config = dict(
    arch='densenet',
    model='sound classifier',
    dataset='read English sentences (LibriTTS-R)',
    train_examples=15625,
    gain_aug_db=6,
    noise_aug=0.002,
    n_mels=64,
    hop_length=640,
    input='log_mel',
    spec_augment=True,
    win_length=400,
    targets=['voice'],
    num_classes=2,
    norm='batchnorm',
    activation='relu6',
    depths=[5, 5, 15, 5],
    kernel_size=3,
    stem='single',
    growth_rate=24,
    mixing='mixup',
    label_smoothing=0.1,
    loss='binary_cross_entropy',
    init='torch_default',
    optimizer='muon',
    muon_scale='match_rms_adamw',
    lr=0.0067,
    momentum=0.9,
    nesterov=False,
    orthogonalizer='polar_express',
    adamw_lr_other_params=0.0016,
    l1_shrink=0.003,
    cautious_weight_decay=True,
    ema_decay=0.999,
    steps=5400,
    batch_size=256,
    epochs=88.5,
    lr_schedule='wsd',
    decay_fraction=0.3,
    final_lr_fraction=0,
    warmup_steps=160,
    weight_decay=0.2,
    adamw_weight_decay_other_params=0.01,
)
Rows from block 11, named by matrix and row number. Rows with one number belong to one channel. Each number is 500 + 25 x the weight over the matrix's rms, rounded and kept within 0 to 999. All counts start at 0. Numbers have three digits each.
# conv1: bottleneck pointwise conv (model.blocks.13.conv1.weight, 96x120x1x1), inputs 0-119
# conv2: growth 3x3 conv (model.blocks.13.conv2.weight, 24x96x3x3, transposed), outputs 0-7, a 3x3 kernel for each
conv1.9:472503514512500484515476493517485520506551494485526491492474493471486460525467480456560496526494513514476445503514498498505469496433503518492492506535533509483475484530525522508503476531554456504493511494493508493519540522557509499502508517536467512509528487504489485540472505477477498501494518491466495512505487477468488487498551510513511452502477515493478524
conv2.9:490483503518523508508497512537473526488474495474485505495491506480504495461500511555468494532488498486496516508492492492497540498496495515534450493481480476480480498525513490508496497493479478501493507498500496489497
conv1.10:556521523490487514499493469494468498529463540543487503513519530498464488508486484533485497469567496439471523535519493515510528502495478525504485491552481475521510505459499480497480473493501513480437500508507501498492477512523515502493476521503512476515519482509475532518514533505485524504465493497518501496491514489475518480489510506515544490497482517495462490
conv2.10:548494500531482482486497473489547499488507492476460487530503521458482491499516500470515502466492478500503547526509504490507493498491484516491542519521501479507493463524519469486506500468502489451602467507524483510497
conv1.11:493474473494471491529528512527507519503539497489513572494505534525519486571487504518513501495515479474592496516518475460498500456473496483503484535486471485505497496473506504470476445460499534470533503454516544495478502488500462489485490460481498503479517519508490513474479482500532509490500511555506482480449544476534513496490493493538494499515499521506495519
conv2.11:491520480502531488488460482516473497544488505507478519470485509474478523465484473552513514539450505448507504489526508447491506488490474538503524508509488487489490466471524492496513496470494458510511494502465520503472
conv1.12:499492472480499496462500473497491490479470493450520494492490481490527447512511474492498480484487495515497476480499483511506507551504480481527495511494505518491503506477488509471462504511517518479483483484507513503496518537482525553489519512522537523475510471558491478472496501481468499490493471464487438489484458533503488498462479474501462503501534512467516460
conv2.12:546447524505505493501498487505485526507530523503523507479498477499499519461445453499502484489505496506520507494496483538498506524510508492513523502468544500465488496529495508499484449446466506508517513513504504497519
conv1.13:508488444471490478533520498494498504508507520456508486540475501489466512494478497498548468476508512551499541508484504561503462487488559486495490519451486497616533537486500496497549498497493494477495509499507537530510503492591520485467497477499473542484476510483529522472498497514484504460492499530517489451521505524497498514509484509486503522510486476508478532
conv2.13:525531522484507529486496482519503484508507509499472537496523530486502487472495515482474495479493519504511526498508495497509498537524495445510513465521507521522494530531514532492515503458475549505502504522475542565511
conv1.14:470497467534477459534494476525469519508511510521523505500487517489523471494485530479465535487498509523508493501578441493491502488485507497440516482499474533495473474518510498499490465532502508496520487532526559470506532484485473504507513476466462476545469493494492517514502519454480500540506486484512505494470466460514520487523517488517459518500530509501568520
conv2.14:509496514514514493496450510507489505493497474519497545499468474467523486474517475583453468518519515464521493524500521479481512491491483531520487534511487467472493473503527498490480449483451472540492508489489519519497
conv1.15:489503534510504477509494432500523481508471512514499485625506491543488491514498484511533498548537570487474504506459462494504435481502480504487492481495485514495491481510479481501493495485538496508463563501514463486521529486511520497503516467514562512510488502468467528515516484495495496515511512467514499477536506494536522480502499472469489471543475487483497525
conv2.15:485539483540491491475493486482516531514532469534519513553521482465491489487477478421521574491483464508499504506495519519505503496475496554500507514490486531584569498490543475511506482491499505460511464494531456495495
conv1.16:490497473504530521497514463470465517473455479484488516507510494478484487448488491500549453475501553488499430483456482510518510486502519495506520491488477482514493596494519511516505457510529480522508486501508518507478507499497507512532500530504504454468511473511511477496494540522486458509521492443494479506506470500482503491490493488498498523513523499504526499
conv2.16:528454515498481542440521462522495490524503525562493547492535478507527494482440509495494483473522500541522503525515502553504469554517493459468492480478513508499490512507454504528494470449464533509498497504485479532527
conv1.17:504502503530518506500466504519458469498535578475481478524468486539459494504496503500463503523497489532492492530471485499493444502447498513537527479504461487503483489483464466518531523480504505498489500472520473520490502489512503506513510501504501498468511533490562507465426524475484494465501526526515538496479485462487479511450442500537491485502487486524513524
conv2.17:498535516526519507491479477486521511540513502525513462514513553473499507515496482468517507476480513476500501503535521477494515481494488487496547503512555503512549460476527509498526473460466515516470521502470548499482
conv1.18:493483490440492481500520491499459471487479462505499493502486487537442482481491515475490518497473462455520505462473528535476494487500519493506520463447517469523520503512478518508530489501486487468496486523471490522472458493495467495501512506522501502477547520529479517496484467503495535501471493485491494511513521477502507517527472486516501462502505523538479503
conv2.18:497486467493533536497499485497494493484506498495497518494527495525496497488480516483486505480504504512489523470490500548500521501483492486515473511495511488497450491525498527514509504483453533510532504489484525511520
conv1.19:497532489501484539501504519489503469508466519507506477501493493493476549485517498530485505490506442495495536503482524496526522512498508505501479508540499471489499485437503535519502477518484528460516494481454533522469435488524487511479496482516551527479489505522559458502469456498519495533518515518485496489507485505515530462519472513534478466529512502509455490
conv2.19:513494499494480480506500472481509485491487506480481489505547484483488492487491479433507508447505522499512505532531527479484493497497504488468491486495487505519494492501501496497493493505507489450514483508481495501484
conv1.20:477470486499470503497497538499490496509522513477501488594500494490505481542470543508530484511438486519477491528495497524529503493498498572516433498492487546481477452475502466464476485463516484483523489512485504534450504494512518557528486522519505499469491477478484502525509533504510494490531490502518518492511496574521551526527480513518461514505532475497514554
conv2.20:519498505501495508496464514514489487530552493519493522536506522471455493489498461489548583463451500496513488530545544497505525478453469505510499510504498507507533469524525466523490460480479440472411478493490506513478
conv1.21:441497501490480517507477572485516477487459517532489501499473524476501512446485501484447432474499530482537475491479500482506526535506490489479499463509487578512467504495518519524501491517555441506519518547486497512474512487492474454487529514505491494501530465498564488479506541520504530500497500489475491524482506524529497450499492435506507511542442504498511531
conv2.21:466471514474504511464509471535558502486438474508490508498574505474498457508492515540476474527547478467485505614588552500477456503487497463488497487484487513502501477518480520496466490479490511500528504506484497511510
conv1.22:492486477486560490546516493505494503483450488472487535475496483489441485488568469509477473481485522477509493503453508508502505522532494531497497517502514535487473493497428499499486517492506485483529464511499478425492520459501518490548506506494511458481509506459444477508524523509517516500476501473482462489523473511489478505545508472514515481486565496478499499
conv2.22:549480483532504514488470442519499497504522511518500485478559463458463509513464467503527534495496489555525514480477488509483499528495527497503493488456508524498538495515488455471472426452492512489502500486520476488509
conv1.23:484508498495495482511517512475469474514520499480520503497504483502508496518511470488529502496474498524481502491489485505512501522505502498458465490510471506440487487493515504503490546495478505482470596505478461496560491476490523501505452535524503497493475535532481486495503490454536533524458495478510524513510472505491534480482471461499477507503505506472510502
conv2.23:524548487522477481493478480469509520507522513488550493488473503494496531484446441491502521516478515491487491501502486501520523487466504505523539508487534495475535499510519458508488434457470490487527552484483521479525
conv1.24:453507490481523495456488534496513483459479473504520561489478492556480489514462522526461495445488509513473529465493500467485500495493500475503548506528508524495487508504511557523533507533515544457498485546489513517503521505487491463499482523480493519522522515503577506496512481467489530490511495493523470479477561490518528490501493496486489504500487481516488483
conv2.24:449485518497510493497495496522487488526486473529534486468500495481501529461470502489499473548520515479474513547513495493463473486499490470488476492545515482492488491461465508506511499487496497523509496494499543472485
conv1.25:531474500501466448524499520498495490520551511526450503541458508449519504494506497507487525501541497474521519474473483477503505494514544499499530517481517506490552522523464497496453507526528501541490497502493478471468505510535500513548486480517505506524469477492511534510486471510537511507499497505499500507515480446525555491501513537520469463516533502486492489
conv2.25:504522505508470466497499498536492514476516469489502496523472492492514505491498492510462512521504500482499504491498508479484499492493482632524480489483489503499493488508514482521499500504506488506533503498531467495507
conv1.26:484488515522494494496495490543475516503476436499532505521458471522481498499509486498514494494495471494534497497505503480496497505510510482484486524494509519497492523552497543490521505561460490510470504540503477540458557517533505466492540496478469491501448486463541519490500493497531495480520478499485542489534484502510515527505549512520502492519505510544463491
conv2.26:482517543502501510504487496549483542538502477497485498510482492500525508489508504548471483545512503478491492505527510470462481495481482600514493509482480499496475508516517499514503485503502493510512498489538488523499
conv1.27:504525495489502516514489514502458463495490532493555496452491477543519539531465478476484460469461470506532458543565496518537481526494489480517511508447520494526508483496541522474486517494500536496470489483518468453509505502475516481568477469503508615480494487511515477490433559494493457501497511506500482465487509551522484500430491499497488502537504461494522483
conv2.27:500513495518507507491439509466499518497520513559515499487500501498512509516500453510515499506490533493506491487494493488513547513508510471490553514516530515507512470468477545524508474484477518532448506487497584553484
conv1.28:509517517502495546533484505527496484506539486466510492495496463477507529490494492469520482529496478485521492472510471485506485470502470468530495522484470547496538527523484522500494492487482531491535532502503463535556519511522522573540486516476465480490495498498471502544565499506507493465491513503469510513516505524502508504513534466489486468497498493498523524
conv2.28:501547502487522497493488505542476500496495517490495528510484507464492504492507499551497513539480499495522495516512514498482508506495520571526445481495490494494497480502505485499485478493495500503471535480490492536495
conv1.29:487513510483485514473528505524440498492495527552492490529498511540486481571489506496491500511524469472505476538506476510516502506537524511453470465508485467515498461502487493501494513497447469493475497507476487474497505495471464460480494503506496538498503521450499481504489462528526552465541510548508499483522518524499560515503497483513464484491522470490472548
conv2.29:482507518516515517533468450453515494501559463512549460538490512480452525476492475458534586509495485465456481468499483490493509432435461539496509518532539517488502483507532515526488432497475463501502481470530512513487
conv1.30:501602504560494505514485465516478455478478479477519499503454497440517504458556508509477504524460510485528503493502532457526544494485538485534462448481461510497488483497568505527507448499496528501505551499490463500520498522536497522485524504489508520505524472523512448551465523477478510526499498508496514481508492488508512499520495482502466528471529510508482515
conv2.30:535483464521482533501522518504498498505477583498465553447515502500568442474483446489494491465521537501491480449459454507512485526517512484490501490505494474492437496490489557494532465470513568488407540455468481511494
conv1.31:522478496510515536488476503454503480530517538510502510434497498500509477496475521506444491485548498497563530550496504513473491501495463477503499504500491444499495465502469461507505497488550480465491480494499522507519434493490485497525469482521524491486508492482557522454518476496515481517492475483505494488500443481493513496491459456575504547503477527486496540
conv2.31:513507524532497489474453425474543477475517506527496456517510522457499526471498467516513480509497507488506521528520510479524514488509510513497575487496532479476498465478532478505476451422446486472494498513486525501472
conv1.32:517488482504505462475504504529506484476486515556530495483514520523497536471493489523507497519482514457476513470499483490490487514476501464474512500513497527496517543531490540539471507525495503542519496546496496519507522499482532463512502491464503498495517496540477464517508530530495497540462468521481500517504510496455440464468511529507500448509514521512474489
conv2.32:504456522498499514474509500564514513507481455491474510518542481524495484491472510532461483553547461523503497528524516458459482472457479534482488498468501486478457476500508491505474505492502492502612492497505431495485
conv1.33:487481520489496462492535541473493496454546470496483523570464487518487522517468549498487572491500515566484467493512498549506478513469481509498519510521462493545522544488483521518492490478487491481532505501496447486497480491487450506474495468468484467467490475537481482501455519537459501499500508503486509468504486529503510505524521503505498506525514498501470499
conv2.33:509501571493484499454473487486508475515509505507544508502517485498511509486482516471491504440530529515494464518495496514498486488476465479469445498507526517507535486488500496523513455463436483504483499498481513513521
conv1.34:502476454497511505524477495483467468510508483501474515517522513493485508497454494488503485492505487498524506501537539492463546520559488478501463514542491508451495515512518543510472462484456517550466481521556516534500523529496479466476460513498532456482530520551509507492486509498519463511542505527487494510498490502501543518491507483464502479501497513501515497
conv2.34:502489554498459530483481496578495485484499498474481474503486498502536490469480495520478478537520507486515517486509516478469490504509511539495467494494499495493475485497479515522488496488495478484537495498480505494516
conv1.35:522468503543487507470500484472437493533516511500495526521512482505501478511519595497485487534465472545520476461526536551498502467493457523488522507479480526498552569512486510445488546515510516455494512498555525473510513520469509499480468491499500541527531501479481502485536522489478491520508506510508489488504435494524514511518514482509536503497478497512480511
conv2.35:477484574479526479480492501466480504504504520525561513489556463497488500499493510485500503478508525489457482531486470491487464509510467478472463524518536528509506530520503541535502483482450473469468463466493545503521
conv1.36:490597530488483472537554470488535542542518480494496474497503497481489480494484472492486520485485519524454500503530501514500480502481484494429518524477499471490556545530487499506516507486472479576521514491498514467508496489474500523469524500472524509506488537485477518483482489502503490471516503515498548481488483577509523492504508515487501499499485482475449472
conv2.36:517512501540489492477502473499499485498505485494485483471512509490531499498487524483498514498487498495523495501491484538500494552509487476501513509487521527495497508498498502509506489503499599516461531464476502489506
conv1.37:488488558481504546517473489503517508498515469450498521567480525499559499511520472486534464493498478473451502509539489496504476475518505514513493577453481508502499483537511511520513518463537468522489519468496457509484448467513504493475483475482489545507552482478484547492521477448495501507530506491476497499509512534518495453516498476497498512530500499507498472
conv2.37:464554454503511490490493500458505533501545476539514502514486492482491485494480463449508579483484508505504504497479487504488505500488502537511504531503482498534512536491504485499518488506500537502497475467498492467481
conv1.38:519486517513490459491495559491482489474484495514529490460447485525477496458475479502486432482493482544508470546478486501471514504512513490502470513485490501468481462494459507484521522495515506492496500470546484500525502492478494484463491509503519460496506494495476431493469497545489506511517515512467537475509509474536505571465501519496541498500478449508465493
conv2.38:509480498488488486487475458512507524507499472515516452487509505511491505471461483495503491498502517504471484522503512502489508496496512511492509502495522502462493488504514467508500449476442492497506489479508505503530
conv1.39:510536492512560487495501502515489511486503469498470494422496486485472483498533514489490492486491518472538497517585488461484510505509496480498562516472521488505483521506505504506520522579487499503543486486526518479525508538486524519510527519499493517514463456476509527496533529492520496486506530508498490495484526494482478477526526483532507525488504495497531506
conv2.39:478474521482520496476486504492470500501495512523497512499498462501520498495502502566473465528509480477507524534512490493475487496494479543496475502512532500486492498502490520503496504503498505540488525503513511491496
conv1.40:494497477479498498495485514485497498474544475514508440468488518486491486532479529484510494479494432509501503491523550497513524517494504497490475516512491494522481466486495492517503488500517495495435447491496508493512490485533509498558484498482462518492488548511497489486556481498537516501510527420502503498508527511468496516503504501510512497480494502488521508
conv2.40:491479489518504504530418467493498481500521504521502462507477501458469539466454439528550519515507480483515504446483502462517541467515509517476481513524504508538534487488501492490481451498460482491470482486511507551468
conv1.41:517548444449533506497496458487533506477492489495486501487483458471531433448529497469440508488490564499492485576544491519572493515527495489567497526513489489507504553481516500459516467453503541514480514520473481526464509488488486488488518542473430500465490500508500515548479504479539484521570517508484511466495522487488488495505476503513490543462499537534503476
conv2.41:521498476524488520465486472534483502485502511552491484439538557469507475495503433461539482515510465531538485484489440532501502587575528469499513474506505509498518481444487489459510487434522530543430521500501475499509
conv1.42:519512494577505504490506495520561471469525484479465497493510493518495464479509467518468497531480536475497487483507524528475500500493519491469487463493502499446459465489539485510514512482456542471472509466512497486502482545491506465450490546521484490514463504499474506519468499524498484512469486495503476485477491480481482494464486514494454495522523527461521511
conv2.42:527503467524475448515451481496424537528438562514462540441488517487516504467473485501493468478504532469542529521502491538507473507494503507499500496495493464480487516505512510508534447488483494515502571504481499490522
conv1.43:445485533478490488516520459494474513502519571527486466482522473489504452449462494501478479506533488517549497498507485490512452504489440496505495477469510499492512526517514485473524474498493465507523538493502561486483477479487536498520522473499548497481514559469499502490490484465488485472497484478550489498518493511460491491451528542475482514472504497500493525
conv2.43:517468486548513508455469466487534523503520468498490499522486499496504463482442481525500492472499508516506499546533569490496516461472480496496519479492521509529515483533479496508501476476452510504521484484495485529505
conv1.44:483542516470475471510483461515524511477490478493496495566511455478483499508467513480499539499489487523510485511529549515500543486493488513541538453489495501501513536468504501501531528557542477502541482519511492508533498498464491527448498531510488493482505464464512469509496541459478489532505491449479491474488542491482478449514507503469488519490506465520505491
conv2.44:477478526453529541477497470498493500498492517517499521472546496521513485473480533484455471482514484507483489512476447537516514489492488497511450513524541498475455513513479500490471480477465536518487500478495493534502
conv1.45:490508497541486492576489498499466532513562519490499551497440460478496490520467454505462502497488503503521510535513499467454475484464473508467494478496522461501540506491501545484430478511497491516486501487506485484505526483513483508464513524510518457535504533453495525556467514517498490487498486487535469492516498473508504505455499514497508508528518513488560523
conv2.45:519481475514488476489476501530507492514515491487496502464500518459511508484501499509464506532473506475490532485504479485483494500487482562545489504482485498481497499533497506511479502497499510527510552504460506496508
conv1.46:483508495547478490514535501459488515514506518479467501531488499469476524476465537504536535468494479516494493518497467530483495495514500520519472495550452479519514567491551501522511512480505482490471519518513503493471508505493497488500512485442509488478500445535505482497478505473442477515486524529476479534514535577471500499496484497467507504492499487488500475
conv2.46:493507545496466508474469478494493486554486565493515517488502490498524482469458521490480508421514528514517487568494514540503480547505466439452458484518515514494510529499508506509521449496471499486493503503485507497515
conv1.47:521497446491503500553473511498496486499475512498510493567486498479503491552495495494524478489502509544521473546537502461514490527520498537500508507469519482456473491497509517488507515541486492496492501478514510513518491485462486470442444522511481501477510486507482488507477498488422459510481519501511508493498538505534482494450503453510484497484464513497570528
conv2.47:498483518538505490462464494485518504532508498507566508509452528491504519493484464518501492506492501462488487496476471515511503519489495483506551499482525499467533498515518496538476430478462502545510505523486543494497
conv1.48:484487504480471501452510522510526480516498479489493524490504493508516480513489506499503497480468501515519498496469497510510448518500513444481523526503521527462514487553488569527509473519495550536475509500466492529498507522534487493499478521500506524471508506521504512524512488466485438465499503513500505482502504505511530493527541505502479481479498529515472489
conv2.48:483499524502492507492488502549473501522478479496488494483480506503538496487508506561478473579523526495498512515527501476473479499494498538497464497499504495497506477499490508512501512493482481512492508484479498493476
conv1.49:485510526504523520489497475526516509520539501490485513516515512496537489532544509522464494412508501543457493485446535494462481547513493524517485480452474504458513476526576500505473508452504524484506517528472513497501480530470442507529504532506449495455473534485495469513490529480516470529455471499496500470509494491476497496500501482495495507461477513512524495
conv2.49:495550488516473513512465458470493481493496554479522516493492496488506512488481449500493491487503499497510499512499509518508509498487517492510534515498505482499540528506517481507507404454474490493496495488472495495512
conv1.50:526506511540494523522523529450477458501464500462495505490452526525418551502488519546497492472510489518496504502492559513506482518516476496520446496514502515506476439491506516482528507479501502502525473514475473521484452497467502512540458485507503482469465520481490445481485518474491523492491464511478526487500525534498481474513491512504501504501508458512517519
conv2.50:468468493509451512505490485502501499537498515506497473494527478462503510463487480458520517446539526507504499514519533460466491479486474459488494497511499497500509486483484517498477456483478493467483490492467522508466
conv1.51:521491434500479501524522486518463508532528507518474466481539564503474496450548494499509460515509475506508539463463483498481501485533513520472439493501481487490485513496473507490484504486468494488490460530495559545499575488490499526488534504506549477518489512565446475495495472505505532519476497468497517492515502503526510478493429462531491487525533505486527507
conv2.51:572493478506500505479497496548464526555515510476452551521477500511472490428453490495477499472500489509526517517519532513500529512492504500518548484495487499469448493552536501504499497471484487494579474499518519508528
conv1.52:484528481479498510496489466483468494479494467480534455514506495503528513544454533506492460503489506485559495459560530481554501518523500533498482495501532477495493486485493492521490546479450489514474478491510514475487530495514489525552509478510477490517503563477465503474508476495517452477528506457534486491497534534466514495488492521516492477494494472477509504
conv2.52:484493456552499499515439472488491505507541506526526483482500508458446501495460429515526550536480491492502493452507511482510533476484511537499516503526497489523540481474498507533490416478476465496482474450512507549492
conv1.53:488442498508441483480481485462529498514488513476476503531463500505493514503488456510520510514491502477508527524487479495440534518511503489515509471475461504536477493476471501537497546477466503463515512490570527513493499493533494468493520554491487528514471493479473469489490498503504512464489474504486474502501457490485482544486467515490550491499493506491516508
conv2.53:510502530484545493487477509514477501498473538527532519496492527494474540492489472490516510494486500463513503491471466506540517526501492485521520514498505495487501514533535511507510492477467495518507505537501507486494
conv1.54:543447475501497503522497508511539486508502478501467483505522509480494524477489521488510478500492501521489469515499477507523503475511481504496514524503526543474526488526486484471456449520537497540495510518509525511512530509506491512508508469497465529495462492482475455567477539555499505524498512448514513516503525504537491487505525540478514493518539484496486512
conv2.54:540489507505497471477528513572496506490486453501471532520502489484494476492499484551492502489507440508510500505521501480473504495509493555545485480469483488491481468521512488499468503474517451493533480470528489519510
conv1.55:514492490498495513557481491494487495528508498503509484465540516457515528505484502534527480454482483478494531521470496504480534519495508483522484477490501517504498486464467495557515467469501466501463501527445501514506406491531493485507460500486531504538566497533478489498471533487482521513495482517460485448479548473496445503498485493479500520508523529501506508
conv2.55:540490486474476516483511478537543447495492469461463529510556559524504466497466506512480530488497505506472529498520543467506497504490480437523521489531519505493442497511452515482473501469505528448582469506473506494476
conv1.56:476502538476519496521460466512498473473479487505503546507526482516502483457507509514490482482516499521491512494457484495525493500525484506499551506514481429487499523477483499484478515597551486537521518479452500529508518459519511548459500523533497486542470491515495486506560529506441493487476497450477510490482494470488481502482503503524552484505536493518506492
conv2.56:501483515495522477484496468479497510504523506519521504511507435500515515483470507545485503524535475482497507478487471502505492473488480543489485540493556490480460471526502492495475488496493502489537498495506464505537
conv1.57:509494496614473495489518486523477502492513492487499520486516528495518510489492506531455500506500493451490501468499498465493487517478500501475507491490543506517521472488480517460483506506486528473485533450549496476523502546523518513488526518519485499513491507491470544496523471486490470492492508446448515505497518466511497460461484485498453510509450558477478463
conv2.57:530508493519480473516476483457493476494494506480495536470470464491518528455489508472473478498493518415501520507539480509506496470475477556516508513488476460456486495509561470512502479505484488501520509505485498487500
conv1.58:482504534522471475474466470496524533515482498499493538520445473515507493547489457504455506482459527487485494505497509511495501505512492521543497502450509465497513499505513483495473570518476521476484521502481499447513529533534492491488482476533492514496510498487468510476489476471505510467509495485508473498522485459502503512550508503493491482464454448498455493
conv2.58:487540505489545482492474463465453524532525497500529456515550494498482524487458464502530543512470495469477509483469482527499505510476500510522527503496529473470502521508530489494513462470497511526526495462536488466516
conv1.59:493454518476467494507466507477441455520483634529473473500513509500481506507479527507502525498480480477496555499536487463495507483512524506523512508510490510490512485484509500524514483493478500500496473478487508540530481481530493487552506476450538557524533466505527506499518516506511492524484472480504522479466507514484467500486475495501518501498496540505535489
conv2.59:549501523520511474478487473508519500495526480504480486572511520489458459508496477517501519482486479494509495541538550433481505448475471458448496457496525536529499507548533515503517500469508511479506476569489513526416
conv1.60:499497488508471490489490498491501503476490542489531508517494500529507502498492531515507502465486507557521497476491565476485459554526493500470517479497489484521493472531477509511486548498484489471481494468493512560476463500537490493596466507504511523531478580484586470490504504517496481547494512486471534498500489517505555496498486535501466486502497502523485490
conv2.60:492513547502496515466467496436489477486528505518536455485484527496485528497476459461503526505532503507493473528540523467508493442496485459401512475498542501538563459490521493530497472489445487484475482494489515566469
conv1.61:471554489445510411516514464522527450540512503544531505508508496526494497488492492501517500472465458523537495520475498529477514511531446527515515508483512507515519572494515471492533512516517508461495504476493496499557468517502495509455486527472517484512504480488474496537464501514501504509496472514463499477478473525498484472526555501511493467494496553534512494
conv2.61:510509491480512510482489477504485477502498530526509514496564494483513493488442521482492457485511469546529506542471491527503495570530478464484482494513564505498488511492463484492491466490495580546464533513470485513524
conv1.62:492502430499486513517492511518501512529482522498503480476486469453504487469489499452505517435494516497468486502519482502493505499508519489491525487469552502550538515473559504473467455479481505497516504493524513471482505515494491527504508516526499521514503532531546485482508504498489447503515491529544489496498495465499499459503508487503493511463461508528509505
conv2.62:485493492486547511494491468493481478484506518491477547504504470504502499481503513504473469474511514506513527497497507508503526524509492490514499494496514492505468528513484514482492478471468499505493481515502513527509
conv1.63:504500471470479537494511491484505485505504506502510513465551529460524505501474572484472449483442495502518502489447487476515482542501509507507495487471512531474479478504485487559499512551533484517495489524489498544505504484516538472518510493560440513485462502459550481535456493527487547506489494491528497484477478507508468516519515495482497490478517444528477501
conv2.63:510521578499503486476498509566497493517456466491497516512514503484495495496522482604476482583493482498475499490534476490511449493496495487533505480492485492495480487489488480477487510488499481502487510500502524481491
conv1.64:480490501474506517454540490491491499478481514535515496474504485498487492470454537495490538441574506521478521497538489502498503511450516496490479470433502510493541468503474473485491519521491455501503471556511524459549534494511529483475499503462503464508526514489455480493506536510492484521497486492522477455495518505501527519455505503467478503511520493465479471
conv2.64:550495503530491502482500436504560489479507453499490504499476490507464457476480509514490470506503457498491474472492496508509545461463481512501539497456479473457472493504509488507471445430445521493538465483537482527527
conv1.65:467489482493508501502501510484509492471455495501487481538516496465524501538510487506515518475508499477500483474479471495481502509548465491482525484499519470511500509488451512508506420454466531498482520500500533502569454497498487464527506499555464484524460491500488499525506478496500465525484493497493536483525471502500511516499505502578460513447452495509447487
conv2.65:488509505494510486492465449510494501488498506527503488490506550494472558465467491490514485520496486483483467540501503541515524524497531487494506513526524526501510493484551472508520460468444491503504503524487509498500
conv1.66:478505505499467492505499520514489518503443516539481492521520500522509488499503498481454515476555520505508547523517523443561487470479467496472515463477496490478532487492495478479509532516530499497481501494472505488485443505500524495528507453498533488503472477469537508472487520513469491504533468502455546510514460480494523506480504471540486484502509477496493484
conv2.66:516510499502505488471500455479547492479500502524482475522535502472485492501490503478508503501514486509502517525503516497492503493491503502468532499462505504503488481504490520502477488460489518471490494498504478498522
conv1.67:529481503498480492495471525474521479483491459480527482506467496511489502503499502498479507465488494554492488521458502531482564488530511558500481485577477509503488515524449544498522508522553452519529488442513508499505492453442491479492503474464507490506484460457472504503498478500486519467478492521508539510492506517512482520506479498494535499441523496487523498
conv2.67:505484565482467527468465490481515499547512497496532484488533508519515493482490478467518524446513520491529485550534507505511493534517492476461478506523508521466511502519519499511465460488487510502481491490485523497488
conv1.68:503489488492501466522428497512507451477493456500526441516491463445538534533449462500505501480448496497469499492471511501516493497498466541493493521482526462520496450477536508526460533500499478511523492513511506555478504488460511536469509480489450493479446513489521491557505500524500494528471483485514472466504508508493473525536498499459493500474509485533545480
conv2.68:499539489485534485511476507502513528504500500497517520532477521461448501480512450544531519506460463459499499493503499484503529499454471500539497487498474492496484505524530472507476440491466445522495508497520485489503
conv1.69:511515523450525539517508503490476458498456530470540521514513515524436511516466494500476526477485487473582503552496492443477523541500503515534495465470541517509522522506492518543514487478476572469503480481459539505552504471488494483481459478500494531500488517473529498486488498532480491536523513510496517515498492526479491494506436504527522502509500495484534496
conv2.69:491517517507526496472464487503498488502491494505485473518488507479486540497501500517495491516468484475494483562542509459485468506498505478507540514524519514501497494474497505508490513469505519488450537526472563519466
conv1.70:474532504515503528523511536483478505511481505515502489482512497506510510472494514478517459503511480482516466506480522521466444572503546457533526484458516567522498509542521549529490485475518450520492523507503545523496472495509467503482486491475459527497483546530496490500576495601492522505501490461484465494453531482497499480479490502504489508498495504503474525
conv2.70:512564502489488485499504527541502505502455498506485549559485559507502488492486485548484492513494481506533496535561579477467447501498487483500496439473448518504483497541546491501496492495475458480485503500495500529506
conv1.71:463568518500546506496540497497487509542541472498495479530445493492503509448551481480550453527449488517508416535502497484476508494475493510490538522521498492492593523517507494506557495484472455483512465486511523494505501500495488485489521470486549485478483483529497487490456450447477528485502505509495529511550488489458512500540470499519519489512488489462546497
conv2.71:543510490506498549490511455475509508541512518452498524480503487529565463436441492491492516454524515520526510503479502550485520560544498510481486497484500472479487547547504519523521481505491624529516519453529500503515
conv1.72:487557510466546530496500487511432475528477465448492519485508528496486493501451488492499475474507552477479564525502558529520532465512471496488483487532469510506513466496508549510531517505513506476520508456485506482504505531485511503493479520510475467488507494484445467522517475500470501497461508482503541485496532501488490508500496529487495452553500485488528525
conv2.72:505483482508499529523524485492547493496481502482470489468527478475506490455494492495501467473538504486501508502504523488488503480482499495502514497504473487499502489487493522497491480480510533475495501492489513524496
conv1.73:499497483543485546466511493541485500527491556460497508463491510472513505498513461462477520433504548532530464510511452491497524524496500482470475501540501496520517481510467485483503463507519415480460478474471464495515498467471490508522527504491489484462504459484476512489491527467508496465499501477533482484514506479446504477483499481479511486477521538493510508
conv2.73:557458521575471525489502480497523517505516502509510508469515529487510494479493471486506470470493479495507519481506499488506499521514519520533531492456477486438495509501484481481471447440464533495510539497497500504522
conv1.74:500511489522523499498495492485514498487522519480476518523496500506481481547488531480504480457499482574501504490476506487515486536489472491497482502462504509480464453446502463502529496478477470512487477472491527489498483516496508507574501486490524511485493522532509498487568509499516488486491489483524518477534494467536483490494500452502504503521457513521538469
conv2.74:503491501521503492503474459481509482501527520514530475513491495486465536477437441497514527493513487496499491481502516470504507475507519506476515483465505496526574472504521476509492456482477490483476482506490504528493